config.yaml
encoder_positions: "sincos"
lr: 0.0026
beta1: 0.9
one_sided: true
adamw_lr_other_params: 0.002
Rows from block 4 of the text encoder of a small contrastive audio-text model, named by matrix and row number. Rows with one number belong to one neuron. Each number is 128 + 24 x the weight over its row's rms, rounded and kept within 0 to 255. All counts start at 0. Numbers have three digits each.
After each neuron's rows are labels from the 100 texts, of 14848, where the neuron reaches its highest value: "fires on" is the input token at the peak. Only what is clearly more common there than usual is listed. The data: short read English sentences (LibriTTS-R).
# fc1: MLP up (text_encoder.blocks.4.mlp.fc1.weight, 1024x256), inputs 128-255
# fc2: MLP down (text_encoder.blocks.4.mlp.fc2.weight, 256x1024, transposed), outputs 128-255

fc1.208:146133106107087109158112098111142140121073153091116102133115122133093143089128147098102085116115110134135128154117097159112160140113173127152109180145124141131115121123131169165157126117082160082097123109168105141158140114143127149175124097142170126141119109145158131132161119139132081121120163126147120110130157110086140095145147186098099127136164163109131143115149140141100109115098
fc2.208:115114121111125118112075166140124154164145108111156140122150105107141147118157072154148142131105138122112144137145145112124119109139091133070126132115104124097145145089140107105173127118157161138135116119149084146172149133137153147209098129153118181102108094145117116128137137107125115111111107146147127137167147126158152116149120148115103156173132085169127142102110118114162133124132
fires on: "not"

fc1.84:130114132115111129155153114172140137167156115112126148168127139160139100115118118119102105122092109167123116111108109119092142137136108132157115129157120115110121164168157161141109116127122126104118137103115109160142121163087124146163102149167111112138118101150150164151150094121142143128108131142138149174122133112111151119170143169116118091133131137105107118081177169110075115139152
fc2.84:157088121140098108093139063118150102107134069120119123129162111105118177122111086128119141105147101105153141129121133116136185128091151113133122145105119172132160150102063087112129094151134136135146134125127122137154143123138169090138110105147118136129130138142127083140130106168113167101103113139062116113158134109124174075109124131109115152111135127145134150146116114116124153114126
fires on: "it's"

fc1.336:136169141113135156079100112107146108164134147109156152142166149125126144082105155143122105097118137143145111089106099131154130130139127155132095159115127158116110149120126133151137142152122163130114159113117119174109080123098114175132140136118115147152091155157118105141092118096127144115063129132124102099097134084152156152133164128128147107122139124138184111115120106092132090203113
fc2.336:155156135084133086133137143097139097141165124118149149110126120101137126110134112103184128149109126137110147135128066116128133132109095122127134141141109060128101118084122095134154127141141154117142119157133126127149192115153134133141117120145142143150110079125116087152160126063105117216139162110128075098151151194114113112123122143101122135106121133159114117123150124133144150139119
fires on: "do"

fc1.715:173127174148114151109115125151074130128100132121162126126141092149136140109124078175144091105116134118101154165107098127120135124157133136112112171124131149123131122094133120119169117149143154137127133120104163159099141113096162133141160128131155167161139133088131124148133083106088140079156099129121135108119115137176120114135140104113098120100163095097110129136151144125095105156131
fc2.715:111145131127149106124121124105146145111151127107173134123160131125092081165099106109179132133123111086112142148073127132110176076117119135139150137116182131113127088124129167126129113129141147174118189085128140136094107159125124147129112124099119108112138145100162106153133147106177144126117143128116133165190079104181131156087163142099138113166111143108095150142139104077138106086140
fires on: "still"; "as"; "isn't"

fc1.292:110104105105114097124142123098148113127147112132135106116122158152124152187125160073083140150140113144146127115138145129104121120155109152140132120128146172148139129123166123108162130094168160115128157118131148114154124151122158131099179124115113098113136110088167097123114107114148104126132123150098128131130156102109128149105142169131128122114131181117146110139110135175134074120105
fc2.292:111110157125116114144131115134038103124136137146079117132084120142123108117107128122158109150184124101154153112097127151128099120138083124169105082154126168140117138160111148169129123101107139161132114160105103131081157132167155116128121121127169146160145158144126159125124152121138142135094160107154113168139105129125170114086136072107147135083116122153104084084128116125143124142065
fires on: "was"; "must"; "is"

fc1.702:125146124169137141144153084132108109113130147121114158092141115098128146114149132172147118120121109128133147113123110138123108128103128136111128153145093163128121105135116111157126130078133064116100085091136148106091076101112135121181148172119135129123141132141164163098102091108057128150159137122127109105115115176131123146102142108079131118132106147122109144105108111129234153117141
fc2.702:132084116169137129147115092165088129140136084087141121128140129114145132133137087153151138120168121122141116099133118106162126153143137151054130157117116142126141140156108123159140091165121141157143151098124136114141105131126110121172114079135089115131131158140148137105119096107134163098121134183096117108103101157170138139118125143117184110122138126087138145138113134150155132076118
fires on: "she"; "<end>"; "should"

fc1.128:127132093130142101120102111125128182158087088137179087081159117090125128143104119129132183100111106197129130116145048165133131121108118122124115162103157120146137145076127136128168102129121084107115143132126151124115177120167129151126139142099130129135107127122097156130131136134104128127137126127130113169144147111143129114115130081134147107114170111079103150149168138122134107148086
fc2.128:142134138095108108109146109122143115124117118164118120108175135158143088105139081136134147118124093139085150148092109064118097086130089137138133176155155077093087106158158115115146155108108119091140091151120127166137164154141158122156099168111134175122127114152156145140142158169107135132122140135127179143117102148133187164106114166117134132122139148112153116105156138060092121100150
fires on: "she"; "see"; "side"; "said"

fc1.346:128171165152115135177096148062115164147110114097102150158081132180141117136125128123117137151146107145078124189132145103122147181141143119153177160127133140120104124115127127115175084146134120097145133144102125128112104132093165096142145123126100140131151139082120114136168158119109062072152094105132144105109143134140145129112092148139118105127167097132126145136132157101119158126152
fc2.346:144150174141154085079114131096126155122109160160112089125121135135083087125138132069134118132174102104055120127130146093168116141108139103108105117125116111118119141125121119081144162147121141121109147125144154129144104128142105090160123158104164147112116144134139078131156143178085145159134177122102097087137115120101112146143165130113137139181133151110146118162139185167165130175143
fires on: "'"; "stopped"

fc1.760:136091157116120115106154096141162145115111122118094117093147101127107144189147136125164117143059183135111130126110103115098133133163111120172108121178159145161148095090135092110118118167133147118127127116168097115093105113124122124137103132168125074130141185114125115155164096143114141134125144114093169104116126138115150117075088088158134125118142109110108111136105150151123115107160
fc2.760:145138173148123146102116141156126113104157136102145093158141121117144083068174141103145153134107142119110132129139151135107104101147136134130131111095143146097190121118117121146108159124135136155089144089121118121147140113110122099133068128124098171149132125135166083155116125141141130113165142115143101138161144089125110157108153157133109170165181126113132113145174142122093108131120
fires on: "said"; "<end>"

fc1.409:117136101113079123119110102130111123135130154136140058105130145149137092117108110176141168143131128135114123126150118099127141075140101106108116119174129183188157116128146106104154122125120129135083156152123147109120147108121152080092121145123166171170175106120127109152114110142110112136148108135111139134089111170141138130131137097121150120127135129156104129157162129138100137150186
fc2.409:132105126171095118107166132141122129151134102112140104191146099096110148105122130119145123150104126123149128119135095122098126155154124130147098112099115125130143114152100128091113131115126116099159189106108166163147131147173117123118125116138104132080138122116131133086148088113118135149147142120134127131170117110118101115123125175124093148118147119157137132132164129169120180185114
fires on: "said"; "say"

fc1.44:196115155136131128102129139123113119119133140144148088131163130138117136153089074165112137139120122139062115122142064120120124093122144100089081140139131091154137139126162080108172125120075173132089158118125117138161155158099171109113099127128130100127132121105135086114140102146093108128147110135098110074108090183120120116126159120171081096120107103066096092129119123106155141102167
fc2.44:123160130142095086098150132169163150141108116104092131123141095142129125121123132149142165071110133114139140131156110148145087145138131132142087151138145167129140117119112198139145145160119192186163171084131092149085166110128140149160156136138120147104124147139130161088154130103115111126161125108143087138143101090157137132134106152133138117108136172180166146141194099156119126115144
fires on: "was"; "she"; "so"

fc1.445:147167075090136098140116141116114108144102097126160186110136098122107149128095135144112154126041115101091129146082101106132122166107124125138106172124092157157117161124135133133137092136088125127136108123148148153097165157085142155111151102135123125162130120091125152150144096153093177140150184118118154123135140134095107125173155106116122146172121120101093155085111124089111109171178
fc2.445:135147149143119172080145177133117124124149104087111143140124128146146079097120087109119109108099115134108096113114147151133154106131127138169131154171126154147134116146148183129165121120132195124098128071154104118109157135132171143110183126103108148141111135117149170129114102128129155119130137088132137116109162101147125172143145147139134118106137145103122166158141109126111126138135
fires on: "still"

fc1.460:118126128131161109115120123152122157111088174075097158122128121117119134188156128115135151124170116211153117111124100135138127122162134105114123134140114118161094115141091103148103128108131103105112151156105144124105180094168158132135132108122145141146080141136097133121120114160096104132168099166108171158130142109108078132095097113151125127149142136138067135131149162168110116152144
fc2.460:112131154099127100103138092150156131099100120157119143125134165150118151086143116184174098144133123094125136121118084103138124141178098070150122095133112108132098130113118148115120136099094107122141098114098177131124149143127150149149115157129124130123144117139168123121147163163132134115130116085114116142116096117103167159137120149112152090152132102097075130095125131125126109101151
fires on: "said"

fc1.231:099101120168135108138126136142119140124116107135112131119123026120146118129121127105114094110167118120131093131161161082109104113110101100089107125073103129126116104106111110119155099128159101172129124158161107140099124135093142164119108096130152129115120140104100118137148132111135092135123168152107146149162112167135091132128105112132124150103167153115135130141125150114148108105162
fc2.231:128142137123143102088120165133128142158146136115110133123127162126117158091140151157097107107111104109146131140136140087123116120056138130169116143095147140118090122166168129165103116119177154108124163167146104143067154123137127194134092111117161098125162158141116140142116101148094155152086117149134141121124115129178140128104129135153090134181122102124113098167113147110089134170139
fires on: "'"; "<end>"

fc1.578:160137130143132112081148166152167179159115093089121102144143127122118112138151144138129131159073144126132117130166056151117104114087091089130079160133088157152134090126110094094117155135132096108118119115152128130147138067096151140120097162125092150121112129103131092146141118122133122113108123139090103131128122118089087103111116126098092117084123129107091121141143125136095115134135
fc2.578:154127134139159140094131142143130122115132110121077079158144146136157129132103135144144127097109110112127137142121146115152097080135127113137123137161143156161123136136113079137098135169157134114129122120130127117161138116151131128129129139097104144153109140162136080101117058176133100115143113157143148150152134112105165105128120125126123119161106134115126133146118113159114113166170
fires on: "said"

fc1.228:147134152125128126182114077137149140122153120108144136134140149125144142125115140120123155139135168119153111111116128082114133174095141133149131164144105137146146125138131117113138163162113156180125115123124123141129112134086144101127086129136158066150092135121124146148138137131146134099123155097095119152112160145132133181117137115099131148146160141080099140105113195163172101126134
fc2.228:153088162119145193102142148139133112119108142110165111122131133126129142127103138103138101124089133136088105124147079138128123108120131101105132112119123132080130108161128131157131104154146128140160153165120149157156132163099093106121164141159125157125125129167149169133129113117129090120134123125129078083126141063133165103078101110127154146138133117129151145105167117131142141144155
fires on: "it's"

fc1.39:149124159119099151132120163126088151112152110126132168143112110077146148079107089116120123155157150089112159123122112105143103134100118146138146093114093148125111079122117117094116126108083118102098099152212149176163091106120168157150134077101134111147106117118116126127125101106130112116137124128091182156176099168090114122115153152088174165135108157102128117089145166145107155123118
fc2.39:124099142127137105121101160119143142109072101114139084100133097128137104118125084167152142094121148165108132101130116126122154103062101107128095151105144131129129145121158114106150162164172166162140102112081120156080164157169089113164124126117144157131138098128127118099113145117110143134130133161157158110105147076123146149121117178168106115145156104127119098115130148118120152109170
fires on: "think"; "that"; "of"

fc1.482:095127109169150100117150101128102131118156118082127131122148076120120101148143108132122118133095176151155120119111128104091125118147133157132124146156122147115171162132136169198113120130097127127128141087130127122157073127077157100142137109106140140127128071180101157180149126089142063126145181113085126127160143142086130146169154117107150145110166130099092149114177158111113131138128
fc2.482:140069141126140114136114106124115136119130105100158099118105116135133123138123125166137149102121101115131145093122094104120113090126087117104132144103155115113143177122111127069126147118135131147166093149115126168152142168143110102171089154159145120175127139138122102120146128137129103131098109128125083120204143151098135114113083109139124148144111125139084149085145110106057133075124
fires on: "it's"

fc1.197:139169159108138101132111123065135148145085126150148121121153145133092152112127152137170110119110116140104122103128093124084112153133082169138137147164143119163149166117117096132122127138137128184127106076107118145117155107096183104146131154124113136108126136165111150100087088098119118124137107111114133094114104123139083138111147099129138112168130098085112092157152161096104114162127
fc2.197:102083135099125100167141123138139105141142129105136090140154135114147093090150141122098116121114137102119133131138165113139102124133100134154179134150114133040148099120102143107135116164115115137118150117178159134082160124143133141096107142116131152149127134131107114134123142141126156151109105097141073114178123173093182135101146124130116123169125125136129106091161119130101193097155
fires on: "not"; "a"; "i"

fc1.660:163152132127121185139161175116102138137081129075172158137138122156133120115128118131137141124101073138124108133141162147128135117137069144121141102091133147135130100152150121104058117199162099151116128147148115107055125102104141125156179132156125106108101165109112104145105162096105090114102105132124115121151128127154093153137156125128125103129148106130137161137106171148125115182151
fc2.660:171113179159164145166089142120115123143101102150180142178188119145090087116092107140122115132133057101122150126136133155124124160139095114120141117150153153137120161098118127111134142095102119142184146149135160107122141124107115120165145140125066127148139126136143080113120136129135149144101145151094113128119155093169130112133106128121121135169136129123103104137128148133174140146152
fires on: "she"; "just"; "two"; "keep"

fc1.542:153128114137127097158128124115142133160164131153173099113104148135139126142118131142117143137103114129158083153156158121125144105193101086142141134123169133087118113123149097167192193155127103159143114125153104089117096129116133139179127136152158135145152138113129112137131121123132092114132151100103189110130123115154171150117148141109118143107118133110096083137084122121136129133119
fc2.542:159124136137120137139133147130109118166074124105100142076121140134149141152152115162079141133157155113123171131133080138134139189099142134106138093148143066162129181130134162145128119090095127189164086097070141116140122133097130166160151142138150136097121106132137103089124121137122172120101138129156104088099101146101117120123164123154121113123120117157124126139159100108144142141082
fires on: "not"; "now"; "down"

fc1.469:113135118125146124150139158118201128089128114153093147131139141126097135097135128139138141118118114115125135126098062117168151080139131093092136117169106128129151136129120108119153128127147126148097102097092115153085146119081150097125178133128131118119142117164135155096105130122086172124128112109095121091135117113167066138124095129122134151102136120056153159121138129201149114132132
fc2.469:148099107163084130119100092115151129104115134099146110135154126112157146113125137127134141141113124138136123139162129061117143105198127117050151096132101122136184128191097152138088091120101139116104108120128141111143106124115140156147098145152118112113125122125118105137106144140154124087142118190104140162128097165108176131139103191128123153098141142128126117142135111115110082114127
fires on: "his"; "she"; "see"

fc1.450:143143122133134149127129128130087151136119088146147119125155123106120080113132135136098110146141099140106090085140117106133108117116109100150156088099142146122151095105145146077114152115116117150126123085070118119133177141154085147138180106164125148123125120122137093151160124099074096137102138145129108153124132097131087154126127117148140118114130153124111154112118154114123111153075
fc2.450:125128133119137104143115109124163083125094165123122099119096068145119118136166130148114115140181187129148102177140160125123103144080131175112111106136130106107132110109131113148156124150129151135132098131167160146128131130122137113091110157102107108109134134147141121121134138156145141101104133149138164125109120157117141087143149116102144115110132130117108135090111119087117143106123
fires on: "opened"

fc1.258:126158173099105133152134127157110137113141122114151119163076134113114137121115100116126115132175083151112161115137158182089150111141157104124137118138116139120072189170127143140138131138112166122135134096079056126135123127102103184143119193158095136108099116115133130088132103115089128084138093128170191144118110111177145131127137125173122119153149112104108103131143141144117135137155
fc2.258:103154120173117167100121125166141095112125123155130082137143109157152158133122118141123117144120121115129111083132113164162165091106095077133162128123157130153119091123109141091135127107176184121129116115153103128144130141142142115167156129099120147156126100118146134162157162114121117102142144106135049132131162121136144133132121136105139129130093171079102126129100115153158140150095
fires on: "'"; "<end>"; "a"; "of"

fc1.593:165176134092118135120161119159145124128161128147123109127113162132127097150166111162138120145121192182125123109119077147103109101152168126136141142174080133102103127095105136109100126118142080134113095130129118105130100130139164137134136177136147132082108111117130189123100120127080110140111123147154153153097166151136099148140115109121122162104121100149121180080129119142151104108160
fc2.593:145124121149118150131150118144153094112115074145098102152130152127155146126122099160167126115155127129157139108115147108153131109132101176087154112101133092116146140156104103136108091125104138175161133144133156129100138145112112127180135129102070111138128172143134142113136128152074129113098110141129138132129099172117148146178118113123135109107128154088128160109145148157126141108106
fires on: "she"

fc1.612:091158136172131125119181097123105169124168113129131102135126095120174140098101115141094119175161138081115101118172125159117105123119125125099159139152153153107107154082100156154131053087127143133157120123080136122113163086135115125172162142144105150133137113128128152121115123148122150153195114116125157106124127147115134110135118137124095088117152124121129116125122127151176136092139
fc2.612:084144134126119123149120146148094097111179119083096136149104104109160121151178113116170149102102178142130134081144169177130130169146152141102134109108137119178172104143130124129114141129117126134114122078108142166110114133097141134138119108133126117143153161127122140137092164136106151131113153150144130167163119131143121171173119097119121104109126150104098167121111121160171153119140
fires on: "she"

fc1.707:131128170124100151149136137183116164132113126121143096124170155123111147137135127147142177099172117150123146139155145112087134153174134146130142100089133141172089117127094131110122126148121106146160114095149134161121135122116173141164097091146120101159140138125149110142135132104098116083103134082130186147134100132151127125127151151129095123103105155141119122129133136142162133138068
fc2.707:140115079146142091119148103110167111121123110141113101112116122143096152119165129140110103126137092139088169120104098131143096141078119096127107123144118116122130150162132106114110080141129182105115120136113157147108151130137117113154148155134084147086103153132151134127144127136135162158165100188088081110141169124146140127136125087078131118139143124127139132176147106142131148083141
fires on: "not"; "must"

fc1.7:132117084112111133149120113147125147127148091096134148178128177144153152152126130143163131109067169074156096102155104139089114152137165108165159096106135134145137091156105107105121111138104090146103145112122119136119140116152090096122153158140090066141118126120143099116101131113123152128125144104089136129095109138097105126098117119092173144093124111107126107131164122136147096150120
fc2.7:121133125143162167140092139124115141111124099161146128155140099100149135137089105121104128122090131174070155154113107165092120116106106116120132160133128090119141106112155127107129098139135143125136172118086134100158107158151106123188167165100115151122106095096151134151151126173095103179107164163149079143112145110136157117105096134140125110137138153110165134121134082113122100166132
fires on: "night"

fc1.87:107133117138107109133074148180077124116132104108090170116127132105128115127134127127125118139102126138096126114151133116085117192123130121143114124144114131162147132100096164101080107143090114091100138112160119113126115109062137091159123105106129106138098113098121135142098086110152145152083159123122122141107114135143099148138126118105122195115178153119092140138143166205125151137188
fc2.87:163123127109129138108124136124114136134143128158131127110144153094151125106159122124143120138102100112122124104160100103125106138081119120145107140111086091139126182163163129126168170107135143090106149155157125094138162162102142140134136085113112132133171088094115133129193128123159152124169097116133133116207160128146113109143122120138141107127099110117141072126150149139124152096112
fires on: "it's"

fc1.201:145094119116121148122120110113158156159149139102183168141150147120120129092118153134104144165090077126105150146107112144120122105133144160134154133093127121116126113122144105105139136119162118163069139136126151125081099128132093126113137096103101108144120155090122130127147183125153119150090103096089116154099130148158160156152094117139135141093171121112134142117086117140134127098163
fc2.201:174111095134152106132152173139104080130121078115125064117125102131140145134087141147197146113162118116130096112196113113134138137109126125140075081171162134117109092121124152121150137113104154096182135101144101147157129124166084114158121123104145111155136128144149143129172125136144161137114167166096087126123145129146113121138141116115173135140157105173141105159118120094132146127148
fires on: "was"

fc1.312:098159105139149122112109101127127139137169141092143169121139119179119134093132155108124127124142103144181106115099130164152074178105087139121153095142139164137099120163136120099163123153113117179103132100095159104107107113145159133156142111153127161134130114117121131181117148122100100098096128154122117121133065098126095144118118121093146122086140146116127139126124111154085118150133
fc2.312:178086149092117135123085170123139120142129082113121128130154130156134138128110130111133128123121114136103171165081112137113120135082109103138128068151103102115143139112157145145108125129128137124165075125116118144086152114161145127150117135168099132141123096120118108127154159112092135168125113118126145105151089157122093107106112163128131127116148130138178142105146132156138128150123
fires on: "do"; "you"; "go"

fc1.151:113110126120189122070113143115117099113112114124103113169126112153107120153119147103102157131170129162097113128099122155138116090124123080138116129122170090083139137117131127157116145111151148140118137126118152140148148144137140129111148084132151087169072100101144152122141152115102128132123122130114102114120124095129088126169088115143112119146131116156112132173100146180125129137161
fc2.151:180107124095086112137129105062141124148116149098121100087156129104121090146112118146132074128144111122142119140155107126094150102142143107113114138137131157131090086157129128132131120136098121123112087113113104114109107154130178140132109178114145151100137126126152130151126147087139100120139154090163157111125114136141156121116122147140166152128099121115152135177128100104098138148145
fires on: "case"

fc1.584:133125088148126117107136159097126166133101135064065106104097126087134110142128114103096155152097115142088145131116139101100104143163103110135119154151099159108118129099117125168150131145082106082119126118103173111114091141144101127128129148130135124096123098118151134128083103126162128114134144104117124147113156131130100124082120144154140136109110112125164130102073118137120178179128
fc2.584:132115153146092112138165111184144093150138121142167101141140158144131136097127104164089118150152105086148140145109094130144123152135132111145113139122154085110160125089142138160153171146115144095143140129142140111151130121111123133191144110106130115141125092112132108141096127159134152112109124163136099142106139130109128121133140139138140150180153107209142143101125116118084165104095
fires on: "said"

fc1.569:143134177126139106144116125117156153125113154156106117112146153146159105144134173144133133123099074151137153122095120074089146200112166165093131154149103144105117129156120138134122111135187143116141136101130083113117128171092141099102092137172131093073111124160135141145145085119115104099130143137099156118163101127092157127144155143163129147100119159146153111099112198167120102124153
fc2.569:134075148130143144101159110115060115124139137091120131121164123136085129150139145132114107116123138124105166106137121093098168134149094139128117146118120102110149138154195139120136123094138143112124136159113181136115145128122137099106143126090094133098118118149093152134177137117146106109136088123125181131131140129168121137099116092133098131124129128168150107097168115137136110099104
fires on: "it's"

fc1.221:132089165151128115074104130156120168122136116127138107134169151090154116175174141163104111128074116160138123114126107108122144105117151164097118106149103142115095149134159121116125114162153142106140143114120101122083122121124172117117110149133094115105146164148096078158142107127131096133138136159124095117108125117109156133126145096159162143105153128149110115123094159138135109147117
fc2.221:172107170093170147079138117124087148138140137146136134119162117117127141123129110123074116114119133121135146098127141104094140115146129119100095119102149117101156131165156143117127141117149168121125136142076141128131105116136146064117089184112126125137093125120137182112132153138135108102130091161078132150141171118209090144134092129093125128147114137163149151137111136116127103106098
fires on: "it's"

fc1.370:135159134144142109149140084116087179146121092174126067126127114136126097135138121113114160118114154166130112114141072145124157115102158137110174111165161101122144128089053083138133158115132099119112106158105138156114112136130133078142124123151139172099112124118113135125124100148130119162113141120146120105100119093116149135090149113135130132165143141131133108123102115106152160087142
fc2.370:112129112124113153077120162140131101120115136132118185138151116122094141143105125124120100142138078163127127157114107121127144084135121107111071128120128144084131181148166107123120120125078113126124137084129161110142107096131095149175145122118128110155125112135133139155109165132107143090124120143118115143141102168089152114155076126118157112127148120130107153098115163161101150134079
fires on: "sat"; "so"

fc1.102:151100144089135132128135176165128127113118136102102173120116095085122082101108125106148151104107150149130204118168121155123134128146161149108142107135145085108127110109118134113090121121132125127156112135132147116162124105144112081153141116109133133092134125097137117118111124135129161123110075125097165092132123149160121117094156143164093120104161155120161154160112167131112101138121
fc2.102:139104146097107146084141123144187137105142139158144118119122142136161121130126112120135131108109146104089175146142086138162125133112085165142189126144110114131112128118111143111169126146141152123089113148119112142143111095134171146164138124134119106133158120163117167154145136158195144140175126144139088113144117146119122135128152139109171145129107087120079193114089140148131142142092
fires on: "think"

fc1.427:121096133126132105142130132106138139146189133096154132123112132098099134171170136148174134106109104129132112120173120113086124106121117091104136109116085168168155108116096123134115134127139126159147117170125075155142109090135139152126100116063109071123131123115119159152116091115124159100095135133121119122130102172114110124116130122108160145134134126165100165136102095096135151177083
fc2.427:155137164103163133122131158193132103145072135174143149152160122100181146120122113134162104156112152119088145100137088146122078144101114103155166148148157157137084105149125140175114099153127093161140125123119111145169094114127107143168152102131126149157112092143136106116145116113102115087079149166137081147157098137139174118138128163118124106133175155120115083142094135104123126166122
fires on: "<end>"

fc1.624:118090131132098147132135160163133175109141105090103154109151131148168125148139121134147142100099138165130135162162096124111096156172068133136102154113077134121096137089124136196102116162085074115160121090152154129129127151141112113157160083120130090125161127117114171129127124103107115101117152120100115128104096147149129132125121151120112104125151108127155140112107153183134135144145
fc2.624:121139126115148182098111127096094115169083111112143091096134098094153115143097160161123080127163140105095178112150148083094122129093092172105143146098154065105128120118161110125132125116127129160112127138161131107151158143143096191130153115135143128142161135145148149129177134112143111072097132161122121083150115149140101144115118129105131119143170124167124111160143099150128113165116
fires on: "said"

fc1.215:167108134134118120134134141106084159127108119090095137135142106159120092114177148119136098090120131104110119113086092151133085166124077154133147118128135141075123169122122097151102136113092102103121166109174171156124069163120148093151115103150132149119099085137129136126094106129130129130133110107119172151116129134160091117150152119150148116152138148125137141081110154120098147123094
fc2.215:136081124105112145129130127100126097169150103167085137138135108117156157091141084145085084151141136135148113086118120114106140123136071129163128109126161059095140108140144130135167130156148134134174102143145111165104163166133141094136142140094117149129181072110150121122147168092131104136098141159109069144097146117149174154146075080138112156132143092129137154118107140133112128137124
fires on: "o"; "all"

fc1.132:126097157141157152123141093105110104165149144160117106170141099103157110126111137109116090114127085150130138144132097131143088126121138140127171138095127179134080120134140134125120105130121137108141106133093156133120102139103166133102107143090111105112116176073093161151091163083133126180130143099140149132137143115123125161105152094160113135123124120135099111145121139119116117115118
fc2.132:159089110094135157133139119119138131108153126151092101137125124120137122121160150164096119163126098151118136115131114120084099128121088118132107122114146081139145146113121103119120124099108137155111163121115129126160142146125102090103116149138138115120214113121120141096109106143149086206162112128136096136150129108135145128107143140137113138128169125117137137121139151155102120154108
fires on: "'"

fc1.264:100106113157103161134169082129140142157092133085133131095140125122142152189115148119185139142105135121139114135128135106152132119116122131175126120153134121095114099125132125122108142114076099101122127160120172106102154127144161097146156150121109140142166122102140146101148161154089108093156146128089104113126137141107091094127148177109153115168123096139112126133110120105112123156120
fc2.264:125105114114138111131125173182089088107133106163120153143104094123157149135133152146124077135134124152146110105134090128088083149116123083132164115109128151132139151151157104142114129104165147136141171098073134110153125108139141182139116159128143115159100094098132136111138141135153135094088136156103134139139091122134114148107137130130140119166124119140095104109153162150137074094155
fires on: "night"; "make"; "said"

fc1.519:122130101160130087091146073115123116107144115124130155114122210125154158156135105091144139130137100108127121112105099122120168126137123130126127103139117147143121124124138071099107122110124151097145126122124128149112086143150060144139157172107121085115152101108138081154095119121117144136113150110143184127128102155147154161118148142103151124157112154121105115159138137141143142156165
fc2.519:151103142093148175132108124147136116113097149149116099140139143111103118128158124121118139146156117104112137098127064131125111075117116094169114086154140118096146082130121161125100164114145103184094107108091099133151092120122109128108130131125114129085136141142178126081114118110091142106132128112129127165128120121161135126076140140163116139137130130069119120112141168177085136124126
fires on: "<end>"; "like"; "right"; "night"

fc1.6:138132093119164144115135115106140158124129130148130123102150119136132097133142057099118129113125114129124121084131128098082090117160110156155112153146132140143137112109125102103082105107102144108127106163121130146119147091156096121162113132107135157078102186148136162132107150118118142170156163113135099181132179179145148140160103136120127119130111103101140096091159128156153078150093
fc2.6:116126135122141144140136077124132099100127167118111128148179130124114139169098129159130142152138136133123138129147118150112147121134137153109150136147100132132106131155135138181164100148161079122158132095139139089145096125115117117146088135132114097129098111096141083127135140108108159128148131164137075110132077116126130127122144172147153128131105166122113150131156089145083164109141
fires on: "said"

fc1.693:146149160148142118131133086121135155099146104090137174121130096134156125101124159148133148116154137125103082153101136113111105140132142155087137141110139163150124126086104102110117105130099106134142085136122137094107088076090131114130127157106104137142133183116118115168120146128093078143121158125128106091137107139094137182153068124111138117123164104090145135148103165128116166128128
fc2.693:115135117123196132184082136145106152154124131088129120120116086157127118164123131101124122124100108113128116139116123142110164145124130120119165133154123135147126130124157108150105119123146116088078132084153113137099174118150104133112146127114111120110099125113127092149127170136122171153148106153107149128191122091132161137151138118123124097110182122058127139146066109137191119146118
fires on: "she"

fc1.324:163155101152124140079119145087116110139116116105103115145142150152130154116127092115166176128110148121145101107131143131162091147153112100075161139117095139117179101121142077111110126108138105134131131105133154080147100142123096098118126092128104120151123193091106107096121114111118127095106132152155167135142077147126084167109116143124128129134135164105126140130158159114117118140105
fc2.324:123119159140118094146109109100121132096129136128137100093169082106150111110096102160124151108117101129119104151143105165136145135090065148130084137113126129124126121177142156121141144140153124108161137127137122107130138184171134137190121164134125103116114084153108139141110144144130095128129143180120075125177139147117125115130174159128121129143144126105128152132124158124107102118116
fires on: "o"; "yes"